A small encoder-decoder audio transcriber, trained from scratch: soap at rate 0.0045, 11.6 epochs.
Rows from block 9 of the text decoder, named by matrix and row number. Rows with one number belong to one neuron. Each number is 128 + 24 x the weight over its row's rms, rounded and kept within 0 to 255. All counts start at 0. Numbers have three digits each. After the name is the row's rms in percent of the matrix's.
# gate: MLP gate (decoder.blocks.9.mlp.gate.weight, 336x128), inputs 64-127
# fc1: MLP up (decoder.blocks.9.mlp.fc1.weight, 336x128), inputs 64-127
# fc2: MLP down (decoder.blocks.9.mlp.fc2.weight, 128x336, transposed), outputs 64-127
gate.123 102:119099131121104129101157146120080100120118130109121137108147113126116129110140137121126142157127128173122109136138091092064093139114125108160127100127130108124132150139133089106168090132160114
fc1.123 101:122113129129096139116140107118166112113142106119139128116109088202112138182150130114084133132137114144154149191143089166123117118146110167120147106110111143090139126104122143147132136134100130
fc2.123 098:123122111115127164110131142125120104102123096135128154139141121153159079095134149128144170116144111120112110157126166071134116152083121149120106166153137143160120142158138103137151141106134079
gate.124 101:122144134109134131163151116087145137149168148116110155142120126131132136157092145136083073143163126100140132111137132099050191142137124101139129114112145121131137163119082104123137107100151111
fc1.124 108:145102133127110121119110123118113158115113124157132133126125103150109118168117120133141112146162148148135124144115086166100154081105091119173149127148130183127134125160104142104124154108101138
fc2.124 109:140118120122090082153092129147127110166179143151134133124131157121145123119132096116121149153139111092121103127127134117103142140150126161138137161128159136126117117143096128108119110111106122
gate.125 100:128089108136147158118098149109106098113123087137151140192117167098082115125127167151100109118123148168125130138109144138155176185097131099095143124114109133116116105112128124118099143097097130
fc1.125 103:132116117120119102149141136135097132136140138084099100102146117160143159132090121103135119137111116114144131165098118136125150152135184112150114139121141127164118180137113112107130107172154124
fc2.125 103:097115139120133160140083158139111108161111126135139129078101112142183106143104098118131097092127145141083103142140114103158091096112132102137102135107078137111105115164118117091135091152112103
gate.126 102:145126149134116106166130082115128161139108063156109109162158135104146170141089116182116154131119143123145123123143128124135133135096163089159108109127136121133111163131130082130146107108145174
fc1.126 097:093148091140098157116096142169145138145148148123127148127110127104102150128141127101130100097117151135147142113119130092162162113118160105150152119130130135158136132122108143181107120153102173
fc2.126 096:121116134150131139159168139162098124179136121128098126139106134118090124144144109160143146090119141134124162094169143118139072177135144097093094085119094123161108144071147137145097124127123099
gate.127 104:140131125164108127138109125148109089125133157149107130081110094149138164121131142162124141127132169122121126136144147120150091126133115110162166122099095097183157151157130131122051157152132122
fc1.127 103:169111095134135124099165097177156147150123107146101149159161124105113115132132113151135140176150133122105071125104101121095122118134112150114133135175107114110137144082106130141131114088144138
fc2.127 108:169104132116057099137119104110097134174135156140096125162107172133108067131110125162155116112152098119122115150108102167146130117111112145133152103179121102139089107087113115140127099152141127
gate.128 103:122147106113076118145167113138187145140113137136168136163138134147117136152156115114114078141165178134135133125148107107113122085157080146148188114124196157127120112133113139118159111125128109
fc1.128 096:142095144122146117122167119090120156089097129130155108100173117143144145159135115107109130099153113143124110130155141115097094118154135176100112147164120123139168099106138093169138089137148129
fc2.128 097:100129133144136125133090121131133096145124144133143150163124137125153106106186131122107164115152157119085117127143160081107134122101134167134162117151122095136124111179093136144165096124120100
gate.129 097:082116100175128113111177131146109179114135133126163123149115114119164153148123143151106124111132136121176131144094143124075129163109118163100129150152098123154115084151079133138171100118114142
fc1.129 107:144133125104102126096141172119100151127168122123109128189120146104158130131124119100116111094125131101140147120096119129124104145109175094116096165117116078125070129141102126109120109102113134
fc2.129 100:116109113168088128094113098141118147148119164118086101154117112125147131116115159085103125144173143103123130158163129095109135105122154129070164133136129130100140112115098146119156118146140139
gate.130 102:116155151101129136156150146120142119155082126131144127168148178092131105142142123131111156104159140183069123121097138123180157106137099168161158121174144165101137118108101078130134075132167153
fc1.130 103:133149164101093123095098108118110128095118138134144099135129091144159104137157130115156112141152131124169142155149137142109129148156109125125110158109082122118143116157131150118083150132144139
fc2.130 106:164133117168118107133171133106099155150125122121086134119149131090141158116126103129109179123164124188151114122113104122107149130079128112123134125129138127168106169085102114097174139128124111
gate.131 095:173157134139140123074116106167150126124139132119153126118133107110135111101095108167192120117073126105107130106142121092111151156147071072135119143110104151119122138124119139139139145107128099
fc1.131 101:128109110097148182162134134118147125132130116117128150127130133159150128150132120131098104120156183156082138127120149090082129143136115138119176137138123104128193113135106207130129159084124125
fc2.131 103:063128118119063121129119148172110125159092104121112091090140149160141123162153132119132112128098118079121170121122123133124118087125131120128148123102140140171141138149129098139200103118105127
gate.132 099:115105158090109103111203149121125152122163141146126142141112148130133156122143098131125102097157129116110151156162182151137155158142090111116139138154137111123138134133132118138148108159152094
fc1.132 099:131098093121130181125143176107123162158141113137123107137094133212168159121128122147089117125107103132106148119152119156146154125089144111101150137128126134138130150137134122145127155151117125
fc2.132 099:155111163101181145115150158133129152101134096123109114118139103080137100098128108101130134126128165120142096153100136093090101125132147130092157086170098110114156150092156129127115139108132114
gate.133 104:113138098067111098170149138117085110135126111161166166115111143174144133115134125145132102094125153114120159134121147126149107114119137122106130136121106184167103121123122148161109123159127137
fc1.133 104:087189153128121181110164117118127114147186113137058080134116115162119155116152105134100160091131099141157112123143142141106165151131135113131119177136145115100127109138115110110112116122137138
fc2.133 095:106113154129152113138158120115113109094145103141125133169154151144068121149122171130124088108119112113149162119156096144162126173111145112100145113139146123156108148137137108122113127163127182
gate.134 103:160154152130111122134099121105113171137146138133151104120199165120107139141124171097101150104097111127159104129157120099109125137113123112128139148125147203149168133135103113119080107102143129
fc1.134 104:149120099124136118116123135119101137143084121099129142107158138110149139060124107100135103117116132142177155134130143083149125150125124107122110125086132177155145102127110099091107192154105128
fc2.134 102:130088125147140156114130119151145080167111120139125166110144153156109177111144117145128155168116146167160131083160175111103134115130178121124179087120120148124115125166137136180104119130158118
gate.135 105:123116145160139128116148138098180124109074140162108171105123157099132131137163118089107180130114131133131143146126160162125174135163075137147125109113109120153132088171126110129150123161130128
fc1.135 099:134134124088139158121155167117130106162142084106125152165128102094119130105123166090100093166143154116145078098110135141120143129099131143163114148135142145119138094096131162143114091127130141
fc2.135 103:139113106122123168090125130144101107153129104099167095094156155124149101147099161120133118125139108132092133114196058186129108151162125091123156150143120103116073138096131146135115125143109156
gate.136 097:145142145142172193159108085149144118114114102071113112141117127160118106139144128119121123151116121155124095111133102130119169134172123122155079102086085137089155108100127100113119118156099109
fc1.136 098:121174120087161102179140086125110129131087160145146101142140097133153140101107086139111115100081179109149105106142168132129160092150135108118106115149167132126128134139142160096100171126134138
fc2.136 103:137184127168120089081128127134084130132130109154082124110086124123142107058155147119170184130121139080139087121156120126116088118142147165129124135142121145151142089099113123157118112139148152
gate.137 103:128124119139130136123110169184098090128117125149130125127152125093145173128161116136138137089142089143094157134126118159128113155082136140134154087107149115120151156129148132126063146122113115
fc1.137 108:112087112131138154126111100156154138129073149105100141093134114126142128142116124191143143127115128122111153159121140125114132119132132108137129089164128113121042131135112117103181129131131165
fc2.137 102:157140134158126140117136124141112097104137118130145097089133119084118135139125132137117131159136136166130117097124097078143130104098091157108126115094115113116123134119093124157099111130162094
gate.138 094:089110129145115131174128108134112132137142116124116115143128102177150151105136155146136133164138181144168136122117128147105126111149126153107115124146147072145113115174173113120164130138073101
fc1.138 093:155155129174129136145119155149104161165146144132148096150136089188128093152117143150123166095101132122077131133119126145165161141084103156153156144109132140150179131101126162134168097124102153
fc2.138 091:146117130094153102118140119158148163113137127105160121141109130144127129117151126100147161087138135082153150129133147136154130099086119132142100130088128123119119124149105070148139118116124111
gate.139 107:144131134101095076143121105163106131117109147131116103091100107153163115160052074106158175181129150152120117089165147165114114136153108120116147095110146133113106129139150127146123144143135145
fc1.139 100:093148173156130103122123089130106130145168112157106092180126149123145123122131127156081142124130150109119120099117124111087137118130129099113158119125103176153130125125125130124140151120108159
fc2.139 105:118114118094139112131144130130155121164122087095111131127159128116102106170129107120153131132124170125139140118118145080172151122075135102118122137150109141160069140139102111145135142125123126
gate.140 106:155161166117102136136145112142129117114082169168070140098163134166114126114130156140154123110105138137112125110092129136152118152124091084107085146102146089123136146113116094149125070147131106
fc1.140 108:153146131135124142121138153153179116092133125137091111145094135176163151172123072108140131130140096113141101131143140116098138140098143117154092110091100145134100109100106182135095130146131118
fc2.140 109:108108113157100136161129091121154132108151104091142106190126122146098164111167095104138150143121090164144103082156150122128125102185110135137147074142144134162177120121141122120138112097107115
gate.141 098:160121126117162095118128102162180141117142150119132123146143116097113147113093153147107128175110091108124110167138094125122147140138168107142136087138118132138139160134136127074077140103161082
fc1.141 100:126107108203137118157098138154133095094102146147141089143130102166144158130133142116132132102100136141120140150158115129119138137153145115108122180136114153122104077142122111160135161070115138
fc2.141 105:130125142079121150098144101117103120109145073080110122117092152122163104137133141112113163131129154136123141132155113131128094136167160149122131157124101155127111145148155167184093133133128117
gate.142 104:148148129104130174110113152145136149137159109094102165084131113167087160152107130127119116106205101112165115138122144137103159107164137156122131110116147162137099146069112122104135108150151177
fc1.142 098:153098128106121147178102126145104106089094120158100112105120153098102110109161140081179113082152120131137114109148111109138120107126124170137096152141081166158154105105134129115153130117108190
fc2.142 112:138114116127163115126116134128167104149151104122117139148122150142172125110095132155134107122153128120158133132165142158092112116137146159119148147094071119106144091141080116179120130106146108
gate.143 110:143148160131118117175128146133124162129109087116140115156151127138140130118104196126073113160064100147095153122102085163102105141106133123114095120108103162096148064104125099117133141117127166
fc1.143 100:107160123081127108152129153159125070119140089138156113125084130081110137154087133128123141100126138137138126124110130137103124130188158109127181116104166105097183134073139143154141150110087105
fc2.143 109:073125113108183150152123133114082082093133128159148148134143125120139118111175148144147144147155138129148120169136135114105105160171132139141108120131118149135113135093157107154115143125113126
gate.144 103:125113108160187139153154146124081159156124121137118123106118116124155140146122109123105161167127134103139137123120143125115156121104050116114127111114091091123132077127080122105148106113181117
fc1.144 103:129130118093126105172144110161127139099129082111174126089175156097138081095160084126120151104140136091093133100145134143125152100131145141086118136127154112153108145074110119121122163085151165
fc2.144 106:095116116156136149143147110126140137110065096121139094105130127095129123106107129135129068159118164115142134100135083099123117156102114161089171153147103112142146143152163122123126123097125070
gate.145 106:101104099097129122116144152135142111125106141157106143086136135119159134152114130169116111108151110132074142094142117162108098188124090076159127142090118114119119139107065112114138135145180162
fc1.145 113:104117143078106119115130106162137176075159128155096123154118189122098119154105143116188127088156159134119108136099093109163114112133139143098122122098096129141091124122113083152145144160125114
fc2.145 110:075160095121122153123172136128133124107151140111151082161103143109125149122095126154124159150135113089077101115128119123126165116127144122084130099103129111125081128123131118118145127124120088
gate.146 095:109116121187118114161121064160126122095133094116090141098141140075118157154141118177101153120132100146169137151160139080136143126182133111121136135124105144099141134098122122136119151124129105
fc1.146 098:134137134089095114089115075084112135126108129148097128110119107160147181094103107156138144124153109134125138138130148071105124103115114127078114164120137126131122161147176130200146104125145103
fc2.146 091:117108127117121123136166177130152153144088123062115159115134127085124103105147092116127098097146157090159156114152090130108114140091172153097151117146150129150144150120126150127129139140146100
gate.147 101:113150102097135123156136109096125125127118122102112154111109116114121118104134103148130153106171148091156099181134157136071105182115133128102085127108172116100097143124135130102142112115148161
fc1.147 098:174121128158120103165118150111162148128116115137127163127120098150149139165123116117141144127093132129138140092140128106135172109127168161104114174121166094153148094090137160101103112111110090
fc2.147 095:130142077131143129122109112071116160129108091167126104154147169119136140117108110161134109097129146121130164141103144119139113094157167130129137100165087120064148147086168135131136170116123156
gate.148 104:121112147105098116111118114114129104081113111099099118110105126144156195132097152167161128128139121149138114126122137137125105126131147121067104120092129098151107123125186085144095132127116134
fc1.148 104:175095138128093145125140129107097102155154149142166094172140160104108118140131160115126141138124097102141165129142094123131135112098138125083162126122138159083157123139076179118160145110150174
fc2.148 098:126154139142130125113154148154151121049108147119138107144172125125164158110103100153162151140140129128173135113106171136116110144138126115152123137070150136192143097153132112145131135139146066
gate.149 097:117134109076153113104165119159150102111173112111110137181149129128157121114143192113112084112102095121156150133100132182112163081128117104126139095118139115101151098110070103108114145169144135
fc1.149 101:104119111154096134159099129117152084105101118128128148110151096084147094111114137111143155125122113146120125144137145078121149099164176122167134129104159108118096178125123147150121082147172098
fc2.149 094:114092125111137132144110114105114150110124166144134127145128123131126097157152144138141123107145143118132106074104130144142128126134081088140138173075151125138125139080119138121140093128104151
gate.150 093:100132154128182123114139113092101132154130151132078129144129107114150148150158156125140135115091130137121091132122107106157135145142079116094133137146109150139164175116112105165111095113164108
fc1.150 092:164130134138139125135113142097116150088140121165137100077128113162159117151093127106168140087152148127137090115125136119146159143123138145098148122138108142122153125117087141075121124115118145
fc2.150 098:113138146092124166128106163165140126119153139160158145110123112136086126102137155134178144145158116135124096097102123150144134093139111139116183081115111128136136084120118178129138149139091107
gate.151 098:159119105152127129136116120102137118131087175115152110146138160105150121075104129121122132105148144105093160149154118125157127145132131163099137156141174147178126136100153138117103093161127140
fc1.151 102:148094189104132164132160115126168144168136152127147142068104159110121134141141152140155144123113111090107132130105143130146155145115105124114137142137166134140104123067108125137172161161139095
fc2.151 104:152137114084138134119158146139149111127109154125119131139120098131121111091086121075123138104074167097119125128150140112135103126163112135163085171146153069112155123119109113103153159104192131
gate.152 096:154118161109107130130081131168162107101119125086076108123135121128174117183111106122137148141119118140101109164102130161137141142139111131157113115127146135156135123122123146144166096125142151
fc1.152 106:136154100083151121088154134129107107133171136175111124169110121112135143139117099131098134105141134128125165138120107136082134075124135153104126146123142066122086149172133127148123102089074151
fc2.152 103:166131120099147101131109130144114064095119160085144134135110139114135113095083146103160166151146154135116112078127114132108112116174129121151115081131141117141117139148120140095104127129115137
gate.153 101:100088120147077125120126120159085129125124118152134113112153149184156138164158124139129139146111128154130119055182135120149128095137094127102121139125089134140140107164119111157167104109090153
fc1.153 101:117154133161146124141146107146167177133130161158118136109163078114140119086142135127133096132110125133173126131112120125124098094138113112126145131144111143111182152132165125155127171107122121
fc2.153 102:112096119134159135127171120081161139144104135120134107120136125137126175124125090110072140104084131139128116128134114150133154095157112108178149156125170134169135074118113139112092133160114097
gate.154 090:103118130091143106192124131112097166101129138124145139148168151099125130096121085149107136141166077107138141137172133155095137159132137089128161151124147168137104145097123148075136110138145132
fc1.154 099:116134120109097178124113115153127110134095133130117183123105093150138151139143140137135145126120125123179196123120104104170112152124112111110121130108109128164118162144135090143068103121120145
fc2.154 097:163099128163130137128125150146057137119118124083128110138141140116139133108139104162105134109137127102187116119088118114109137112131142124099082188160135127142148139156145134157155125091109124
gate.155 097:110145109128111168137144115153124098135168104176130148121129111134077156115150131178146165089167108128107098160102111139141132137116165128113066146126114097118137131111119129161121082130144118
fc1.155 093:144141100131085133144138167100161165102124121183107123117139101163127144123120105140121142100180128159145114110123138122121140132096112111103116116123101117122138140091107126101103112103146096
fc2.155 091:167143140106122149152123126105133136153116171102098138115132139112108106101140130098151089164128087108136072099117106118122125097165095115122107133092136097137144138127148061158174147132155124
gate.156 102:137122115112151125137127127158108118149163128159144156069103136145116119154151094106142141111133128145102118154099109131141124104096100132121110096129165156148140120103138142143125068137162105
fc1.156 099:131143127111097133162162140122098128093124155098142125157120167091119148136130119136107099128124162145120126148159135164127144121090107079118129102100163145154119136137123076163131093131177119
fc2.156 103:109108147115123163092092115133133133117115111111099172106103108140168147135090126070143102141139150099123107126155113127125112093167137108187164099139139087077167123176128115135130152118133136
gate.157 098:117118127097118140147149140147119130120148102140071114146134131171154168116120084146118117139148138141160089146135114163126145126077129076128126087121140130142160128143157115132135138143098094
fc1.157 097:111111166140166111102144122158147092159082087139143115101146145150084158111153144118149144095158103131144105141155067101181104120124113100120123112121105130124116131145115122114108134170127102
fc2.157 095:120183091159139104115111123142109164085141136096112165157150120120148148097141115149088165149152160163138116111113140109097112116149170100136134124162166089154163160128190148115141117131116138
gate.158 098:115147155175141112150102125072138123147139112097145111130111084150140132165137145138112117126170130129152117184145117146156159144097146112117081109116114133167135150131117119127120132202097149
fc1.158 102:093135111116117105119154125126160143135175125117148153101177137163161104140134157117098164135142143154131150137045132105095109145102118094115094145129115116153131145155114092156103130121126141
fc2.158 093:132133132142135084129119126108084149117134134154161136123085164138124109166109117113128143166135120119164123126169104162154127134084106123158125134118130103102080120087133098088194160123154081
gate.159 099:163140148123124147145148164149089128103123087157136165140107105166091123128141105129137103137136098184109125126137097104155096146126101130143126104080162137122129116131157114114135161138179132
fc1.159 097:121130127144166127099109134121086154120125104113141165148075127153127123111157127180149121127161176136114112127143107122118138121130168155133135096080134128093120122104121076097123153118144122
fc2.159 098:102120084111120111110142162104130110139152090130156149124126153153128130155124109117151155094183119166149146130110111126114142111123118149151102165149140117124095144103157110187153139096152178
gate.160 103:162139121137110088159161108139146109140108118080122153135111118141092112175085092073125091126148132130108128143109160101175126153150129109129114127130165137136104168174068105152149103127109132
fc1.160 101:138105077125170127120074145133150157117140126146136083143146095148131163104164147130162144116123158161151141128085106124121140136132134133115114144129102095129142106093114152079082144074137126
fc2.160 102:099090144127134130094143147129121134109159086095161090191088122146142091141130117121172134144127150164168101158130144111153113114098095139105116116126108133146088138123117160154139145118094145
gate.161 098:115118156140100134128141100145087147109088111142135142118125153084083133133150120132158135145195126091141141139100126119136144128127156156096129132060171109148087137151102127107108147149132156
fc1.161 098:113095116112155162135121131147153165115142122076115176115128083150131148148116160116136146131122128196090160132132123111161118089089115123148083101108119114105118119137134120132125098113115132
fc2.161 092:074159184140120142099139097124088167117156126166108128101109106120119135142137091120115147157137116073115138115116121167120103103160128096108118104146126142115110143091126113130094112118126095
gate.162 096:140093113156156121171107114129147120163134119095133153136147150125124100099150154113133147100146142139094154145088110163106163102124094141185130119104109110142168104123115161128122138155136156
fc1.162 099:107123129134145125117118139096145126118086121152142121101111104130038151165100104103138128137137101125146143110193161165127120094132141131134073147109133144128121134144123124101123143089125119
fc2.162 093:118096127123124127140148128128132105098161166140110140133171090089133160111082147157096151123146143167133136121099138130146156147169133154127147105174106103149106126106136173096079149103110104
gate.163 097:133151143150147144079121140149104122121093104132116145155181138124118103182124131127098140125143132169133087147140108143141097116137106143076124156107130144140177193174154117135113147094144135
fc1.163 095:114159123096116134165122096126164105165104147117142112134136181129143172159119123128089135108120155094162143116156132180140133124117139130156149148130120147073124102133110104142106202143131095
fc2.163 102:092127122115077115171146114149101107157156099139116174144180115151148143170163145121170150150103122141102146110139141129142112122150145119172133141137111111140112155154101113155100105142112133
gate.164 105:129131119164093086131103109125117160194113117157120140135129149138066131141126120145133156105141126078103133101085128135127131115116131077143107104128121150170121113159081149121110133130138123
fc1.164 103:104152121147095151102168128114154100101131126121187101094098118164144129137122104179100135147162084127182101106161134132088125141139137144121136148132124145150114116073165123114122132149124156
fc2.164 104:118147110164167095140106144103175103126132167104114176104158130146120135140139107092154121101126129125123161123187140157145112100150109132165129157124083103139132111084100131130166149097099135
gate.165 092:144134147149165111177117163113145112175149112149154136147102117179102152152130117123111140140153140103160141165087147137162173076097126078091134143099088181125111130120112124106127147150133103
fc1.165 096:120097129152147136110126110133132117147087142116155161133120133147110151134124102130163057085094109107124114123145167128092142102130127089136129132136153114173097138098105115121125117145134083
fc2.165 098:134127130099144139122160087088146152133155092138075144090132110170123138116144131115068148159150099090151161148153109123146120117115130133135093082139105155092101130132100104131091141160112141
gate.166 100:108155088151117130181137123141093106129136113114159132144123137152122110116167176118109117143143106122149115133098144075177151132140131090143153139145083137172145112172137139087130097118132128
fc1.166 098:107098150109151090123132146140137169122102127124118157124104169088107123134127111114117136133178127104107128119137106088132080089138148141117089087120127164123141093109118148175140132110105125
fc2.166 094:129153102150176105114105100163124101109169153108097109123143173122138133116146108139107073128128143152094121132123127112077134135133122114127132124113155105141094150114102155156063164135165102
gate.167 101:128146141128136140138130121137168126132109098120149094129131121147151080137103082118167156108163137186112114095150113144121151156157139126161164127083128119123119163076173106138131137116113082
fc1.167 097:106145126132122113133122102075129121118112163151121118109126109103084131119151100110163100094143119081120137162160118154153097086093096130134067105136118160132155129163133127108131170151159093
fc2.167 093:145143166133123136127156110112173104149146128141117104154129117108109127140157126110115130157159117121156100115154155142086148139151142154086053115115108180088099086120136152103059125151130178
gate.168 108:134102114147126125140170137090124124078102125126155103148145125112108137120116119127151181136148146174116148110136127155127134168121154135163150152144111147106112139105160129130172103129142113
fc1.168 106:139151105114138084127140111135142127124131103146188115096111139117159187156089151140106097116125180076141117128144127141137076112108147106130094159153152099135126137153141138088106148103208117
fc2.168 108:124132107137133099136110130146127118163128118129156109159141133104137141125118146192121154127123122089106136076123139076118139116141115158088133146110135187116098149123092131184132143113059136
gate.169 100:138154137072159091157111115119131168089118117092124131146065106147151156121142102176176066137100177139127114115136135152091127158065133127113137094131149135091142144131129119147125120147090139
fc1.169 099:128117146083178140135103116096098112143128112082190094106139129132124163091085151106155108089142155147123112140152128109128113099183134141167130080162137098103127097113103124095155144141154121
fc2.169 100:128142072153126112114167089131116155121167117166121125113136132119136122175109151124125165145138065107105083150102087127083117127143154113136121145149148109132087117136121117172169110116162132
gate.170 101:162162143166152135157123145098120135098134117103126154141135143143095114143110091146108119144176110157090129125111113103087134146101129088104104088120094174136179099069128119128106076123163086
fc1.170 101:189112151116090154137138146146152138149161103113124091138135116183157087150123102155131107121153139170122100141092097122130098112092127129096108117176096163125152156117134099125111158135138132
fc2.170 091:137110085161124123155156104128139129178148106160163098106104116132117110117125137101103082111159132130141133134116106114142094124128112171126143158145147163150131130163145127113142126126151150
gate.171 099:100063127148079109144121099139125129127124150110120116139154162138118147139094116146165112113128107151133126102126167149127119159084128110163108130139118093110119113150136172089127093161154115
fc1.171 099:114123151105117080141104106111177167127108134139116140114132118131122102094099122147113121157121095150118126108107148142145105174153160156134118086180130164143134163118136153104115160155167143
fc2.171 095:132079094118121131146159123172124140146116155131153113139086103164128143169120103122106111131131119108097148135162134138113091103163099104108131109132185112130121103141132106160159141135121136
gate.172 101:143092145109104098140158107111145145065108135118134111168138140112130142119093147146123122180171118123135170099124130087146097112117104097118175140155176116115140152184131117149075133101111150
fc1.172 103:102168160162153151176121099140150146124135127101134092131124098123163122155121147135169147164143160160152107158128125161142150084132157132162098099169105118134137155141134149133150153138127142
fc2.172 113:098129151128075109141162115165137159131136137116106108132083069150125106115148110093112110129103114199109133123127146108096113140091113124132112154168121112145122139148178130110085135088175108
gate.173 095:136125154115112120128125147105134138111141140146147159131110114111101113188159197120126125133181118166121103111172130088159156113135097134113123104104130112071126114114149123172162130123101101
fc1.173 100:176108113127107085127167091132129105138102169138159093115121085140174151156089098119156113123197166141134135143176126087128114122132120132140102167151160141131107137162134141148139116119124086
fc2.173 104:080139142140150152134131114093147157138109146116095124125142117126153134100170136124097125135167149112128126094132163126154108086081132149183134129167118098126129125150077097091137088115136100
gate.174 098:147082141089079102137145123143111111157118132089128132126176138117107130103140095157134158149120101103125188140121143111152114130087155127111144105135159158145142109099128094136118130075119131
fc1.174 097:077141155130111078114144129166091144096158137135108150133087140141134116169117076108150091129120162148083108125117136118089143109087159115170083115109116103101120103071107148109118115130133113
fc2.174 097:159103147137110117103134078086148104154126086124132139128139091122093134171162147139093137071118085128126157110108129145153064170168128117110090103114156138126129142133143132135160121163136134
gate.175 094:107140144069130116165101095146124090112155128100155093108129183098096134108150139137159120121159137083133122167126124135118157136147140132130121120125109088126078138129090118097109121130135181
fc1.175 098:127104114132079143143161132143116145113148115117140135157116112136109139137123118165112198126104076146120144108127140132079182103114156126142128101116110131124145120144127124122114132090163146
fc2.175 099:142146150110164132075136156139105135132149147125145107151145144121146125162143111163124126140100124118145163116142127152140129166121124142091131115159118112132086142146130116128081103172167116
gate.176 104:100154127153133142142139146107178135097125100129128068135149153167085095149137142119135140115167151114108160139119096126106113135120142145093134104149112089175102150153100107095130113119104156
fc1.176 102:130138078123165111133109133151115142147149107161123145122132097153167117114168152062123099145105131116122112081152162118104177116153148122168118135161133155108129103105114169089127148152123167
fc2.176 098:099140110148138139101110136111148147138149119095078132143098145115125125107123129171128133144176140138120168114129146105124130171125117106122130097153158176098077143153136142133133132106134059
gate.177 093:106173099127124138135120115128141144135105136132127104135130142097149113103150147128134112110160102136138196137088159135115174103129116128148131137122105159152126093098149126126105150147175136
fc1.177 098:148123089129125168128146145105078114109150119176125172124124188146120123119110140098137140114088153080150121105162114106122110140100119129103144123112132148118156126157137120128116070100170099
fc2.177 099:118132141087139154145089108092152141088126128119106149149169095145114115106117155105146077140122170094140150118129134124099117106102170149147134122109113153156162155153129143147122119115129137
gate.178 105:083147136134121098138078125167116132141098128125161117135139140106126162134090116075121101144152136138083124088115138125139117135204177094094135123126165148142126115112108096138162155154154145
fc1.178 101:128132090146139170099138112126112095135137103114123113140119094116110111099138128162137099077140143156082120097157150136109136171147102135129085175101121057123137139152142125147088133108116126
fc2.178 100:141080148164103096133079139115102130121141086076128107147138153145124139145133085152163102170109119125151092122111106123141118097076163081107126136189132140143120139097135145123126169104125117
gate.179 093:094156104110110136174145164088120135158134094166126150088112154124116138124115135117184144134133136124137134149094112134155131148151139091098133113067147136133103103100139116135097114102135139
fc1.179 089:153146129101182115137099130148122146148159113146102116137155135147174149130103145133181121156154126131108122158143140153131135143107179135121100168135140149105121149139095059138079075121090136
fc2.179 106:098124116118138104154137114139117176121176131150155150080134091110138136129111166098135128144149114143153143114168127126142141135147155117133126132117148162180111145119116116100135133133116104
gate.180 100:132145150112078128120145152164138091120132123100159158159148112178103150138130094117096112102139115171113127115178160160122145132091080106147090131083106093166118108140147128122153154133079136
fc1.180 099:141101116182119117088136137149106102166121087151144120155085127152126123121150138089106128123140170135101140113147128096139142146105101171144157114117124123112107097141188110102147122150111113
fc2.180 101:103120129101141119094189147119136147108110167106111121124130120141143105149141198088109151111173129125162129174108112143111125094128086086165136125134145097120156175086120149157171145105129129
gate.181 098:108143154132152132147145104093126139087141141137152127089132126139141122159069077152082122104148100143117105148105126114165160152138125181125131141134155150131116138123134072159112128135146118
fc1.181 104:181115116122124142132140163094134205130145161118101143123144138127154119131138130121119140101138130118162105129139122121114128135149163147129076119194132100149106161128122135102098124152156137
fc2.181 102:107139086135083154134141175125111151107100136109090143146114132104110144094132129149160143146150127113178091140105141113159150133121153149123121116165150133148088114087190142140127159121143112
gate.182 104:114073135117178139129129178099119118095134154100090111147113125159163113106116143139065134126118102113120135100122154142062084139129137176083105109131154131122104138115127070134107106159133102
fc1.182 100:104144122130110141134145138086105138094130131125139133127110115139158159121101100099115093109108102133102133130138108159128163137134113118171111101163140156153080148163110110111115162112133156
fc2.182 104:135108135120112110117097180134121148106122132103116097110143101149129107135140115094133136117101086115135128104138154159130123125159138079133116127161091150136144143143107110136089090199132117
gate.183 106:111152086177135123162112117161119117089136122103160103090104113132097123146133070111153117115129077136139172131137208125136134194142178119114123108109139131107137071111117145135141118169121157
fc1.183 101:113116160098141090172123125145135114153122152147096155136139122122135130116109131103133103129033105114139117109142155138152123103142133137134104106117132137131128084115114154098120135106164136
fc2.183 100:126119086148115103150109155123121116148181115167111125121104086110096099145124144136181157098142114135129121146133140089106101104153047144122110118127115111113110119124141134100142112137121123
gate.184 092:129096113110132146142151139108085099101144113116148144130146153081138129168125152123105118113114183140107120131147149127152126123120123108134134109132134162131135158114134097073096149179107103
fc1.184 096:137122099121157079155120115092111080117127141147140136125124108129154129092130114125161079109153135153118139122130153097145123144154115112182129073123099157167139161158156132134077140149122111
fc2.184 104:097134133111121168156087160128118115132120169113110116151143169132155164139134120115170102157121101133116133139129120073126102158124087147107113109118102111103091071115135140135147118112118115
gate.185 106:160120159121133101119153097108147128124167180127086156129132087122105098132166116136139130134107081150127168117165120114094114127116091135142120111111090110127152146138120116126136118180151125
fc1.185 102:114114119088120087138107131125100126144097147171142101156118113117172132106117106125139127128135096115133124106146158086137123097150149180129130085108114122091110145134128132082093120104110129
fc2.185 097:076119152107141096069116130121165141096114126146163090114122094138146117111139151154071136096159133097203137142158122108127096122158137114175148133088137150124127102146145146132119157131102127
gate.186 105:161133104132129129151171139177109082113096144133129158090106130160139145115151129116136074147132066138090125115100137122121107121107107171110139144080124133146152115129164087160142092115138129
fc1.186 106:133121133084110095083152084114151094130137116154147163106099122124127107153156139109119161135110165121142164127105145146147118102139144132136168112096140157124075100150153135153129129095134132
fc2.186 108:145115092153130106188118163134125111158156096147145156156138130149123109184157123131145138121083137120134170127123108148114118146106184095092091100126144114127108125151141161107155112140097106
gate.187 108:111162165156089140146152153143088130084120113125140175114117103112116100123180137105119139105123125150149139164118156138118114102124082139136133118106095191132151115118089115116134118124115136
fc1.187 101:123141126151133145105124130102116091155176097107120087097137129124128158122102134132146130177110131148141112108127122144122124112127173137142133123145189129128125162133131186145132148177152153
fc2.187 103:137123141108168133109169136148164112100111127128099149156118137138166123133120153065107131147142165151140123091138147158122125103105115129120180128103153134097131139111136109117139100071151124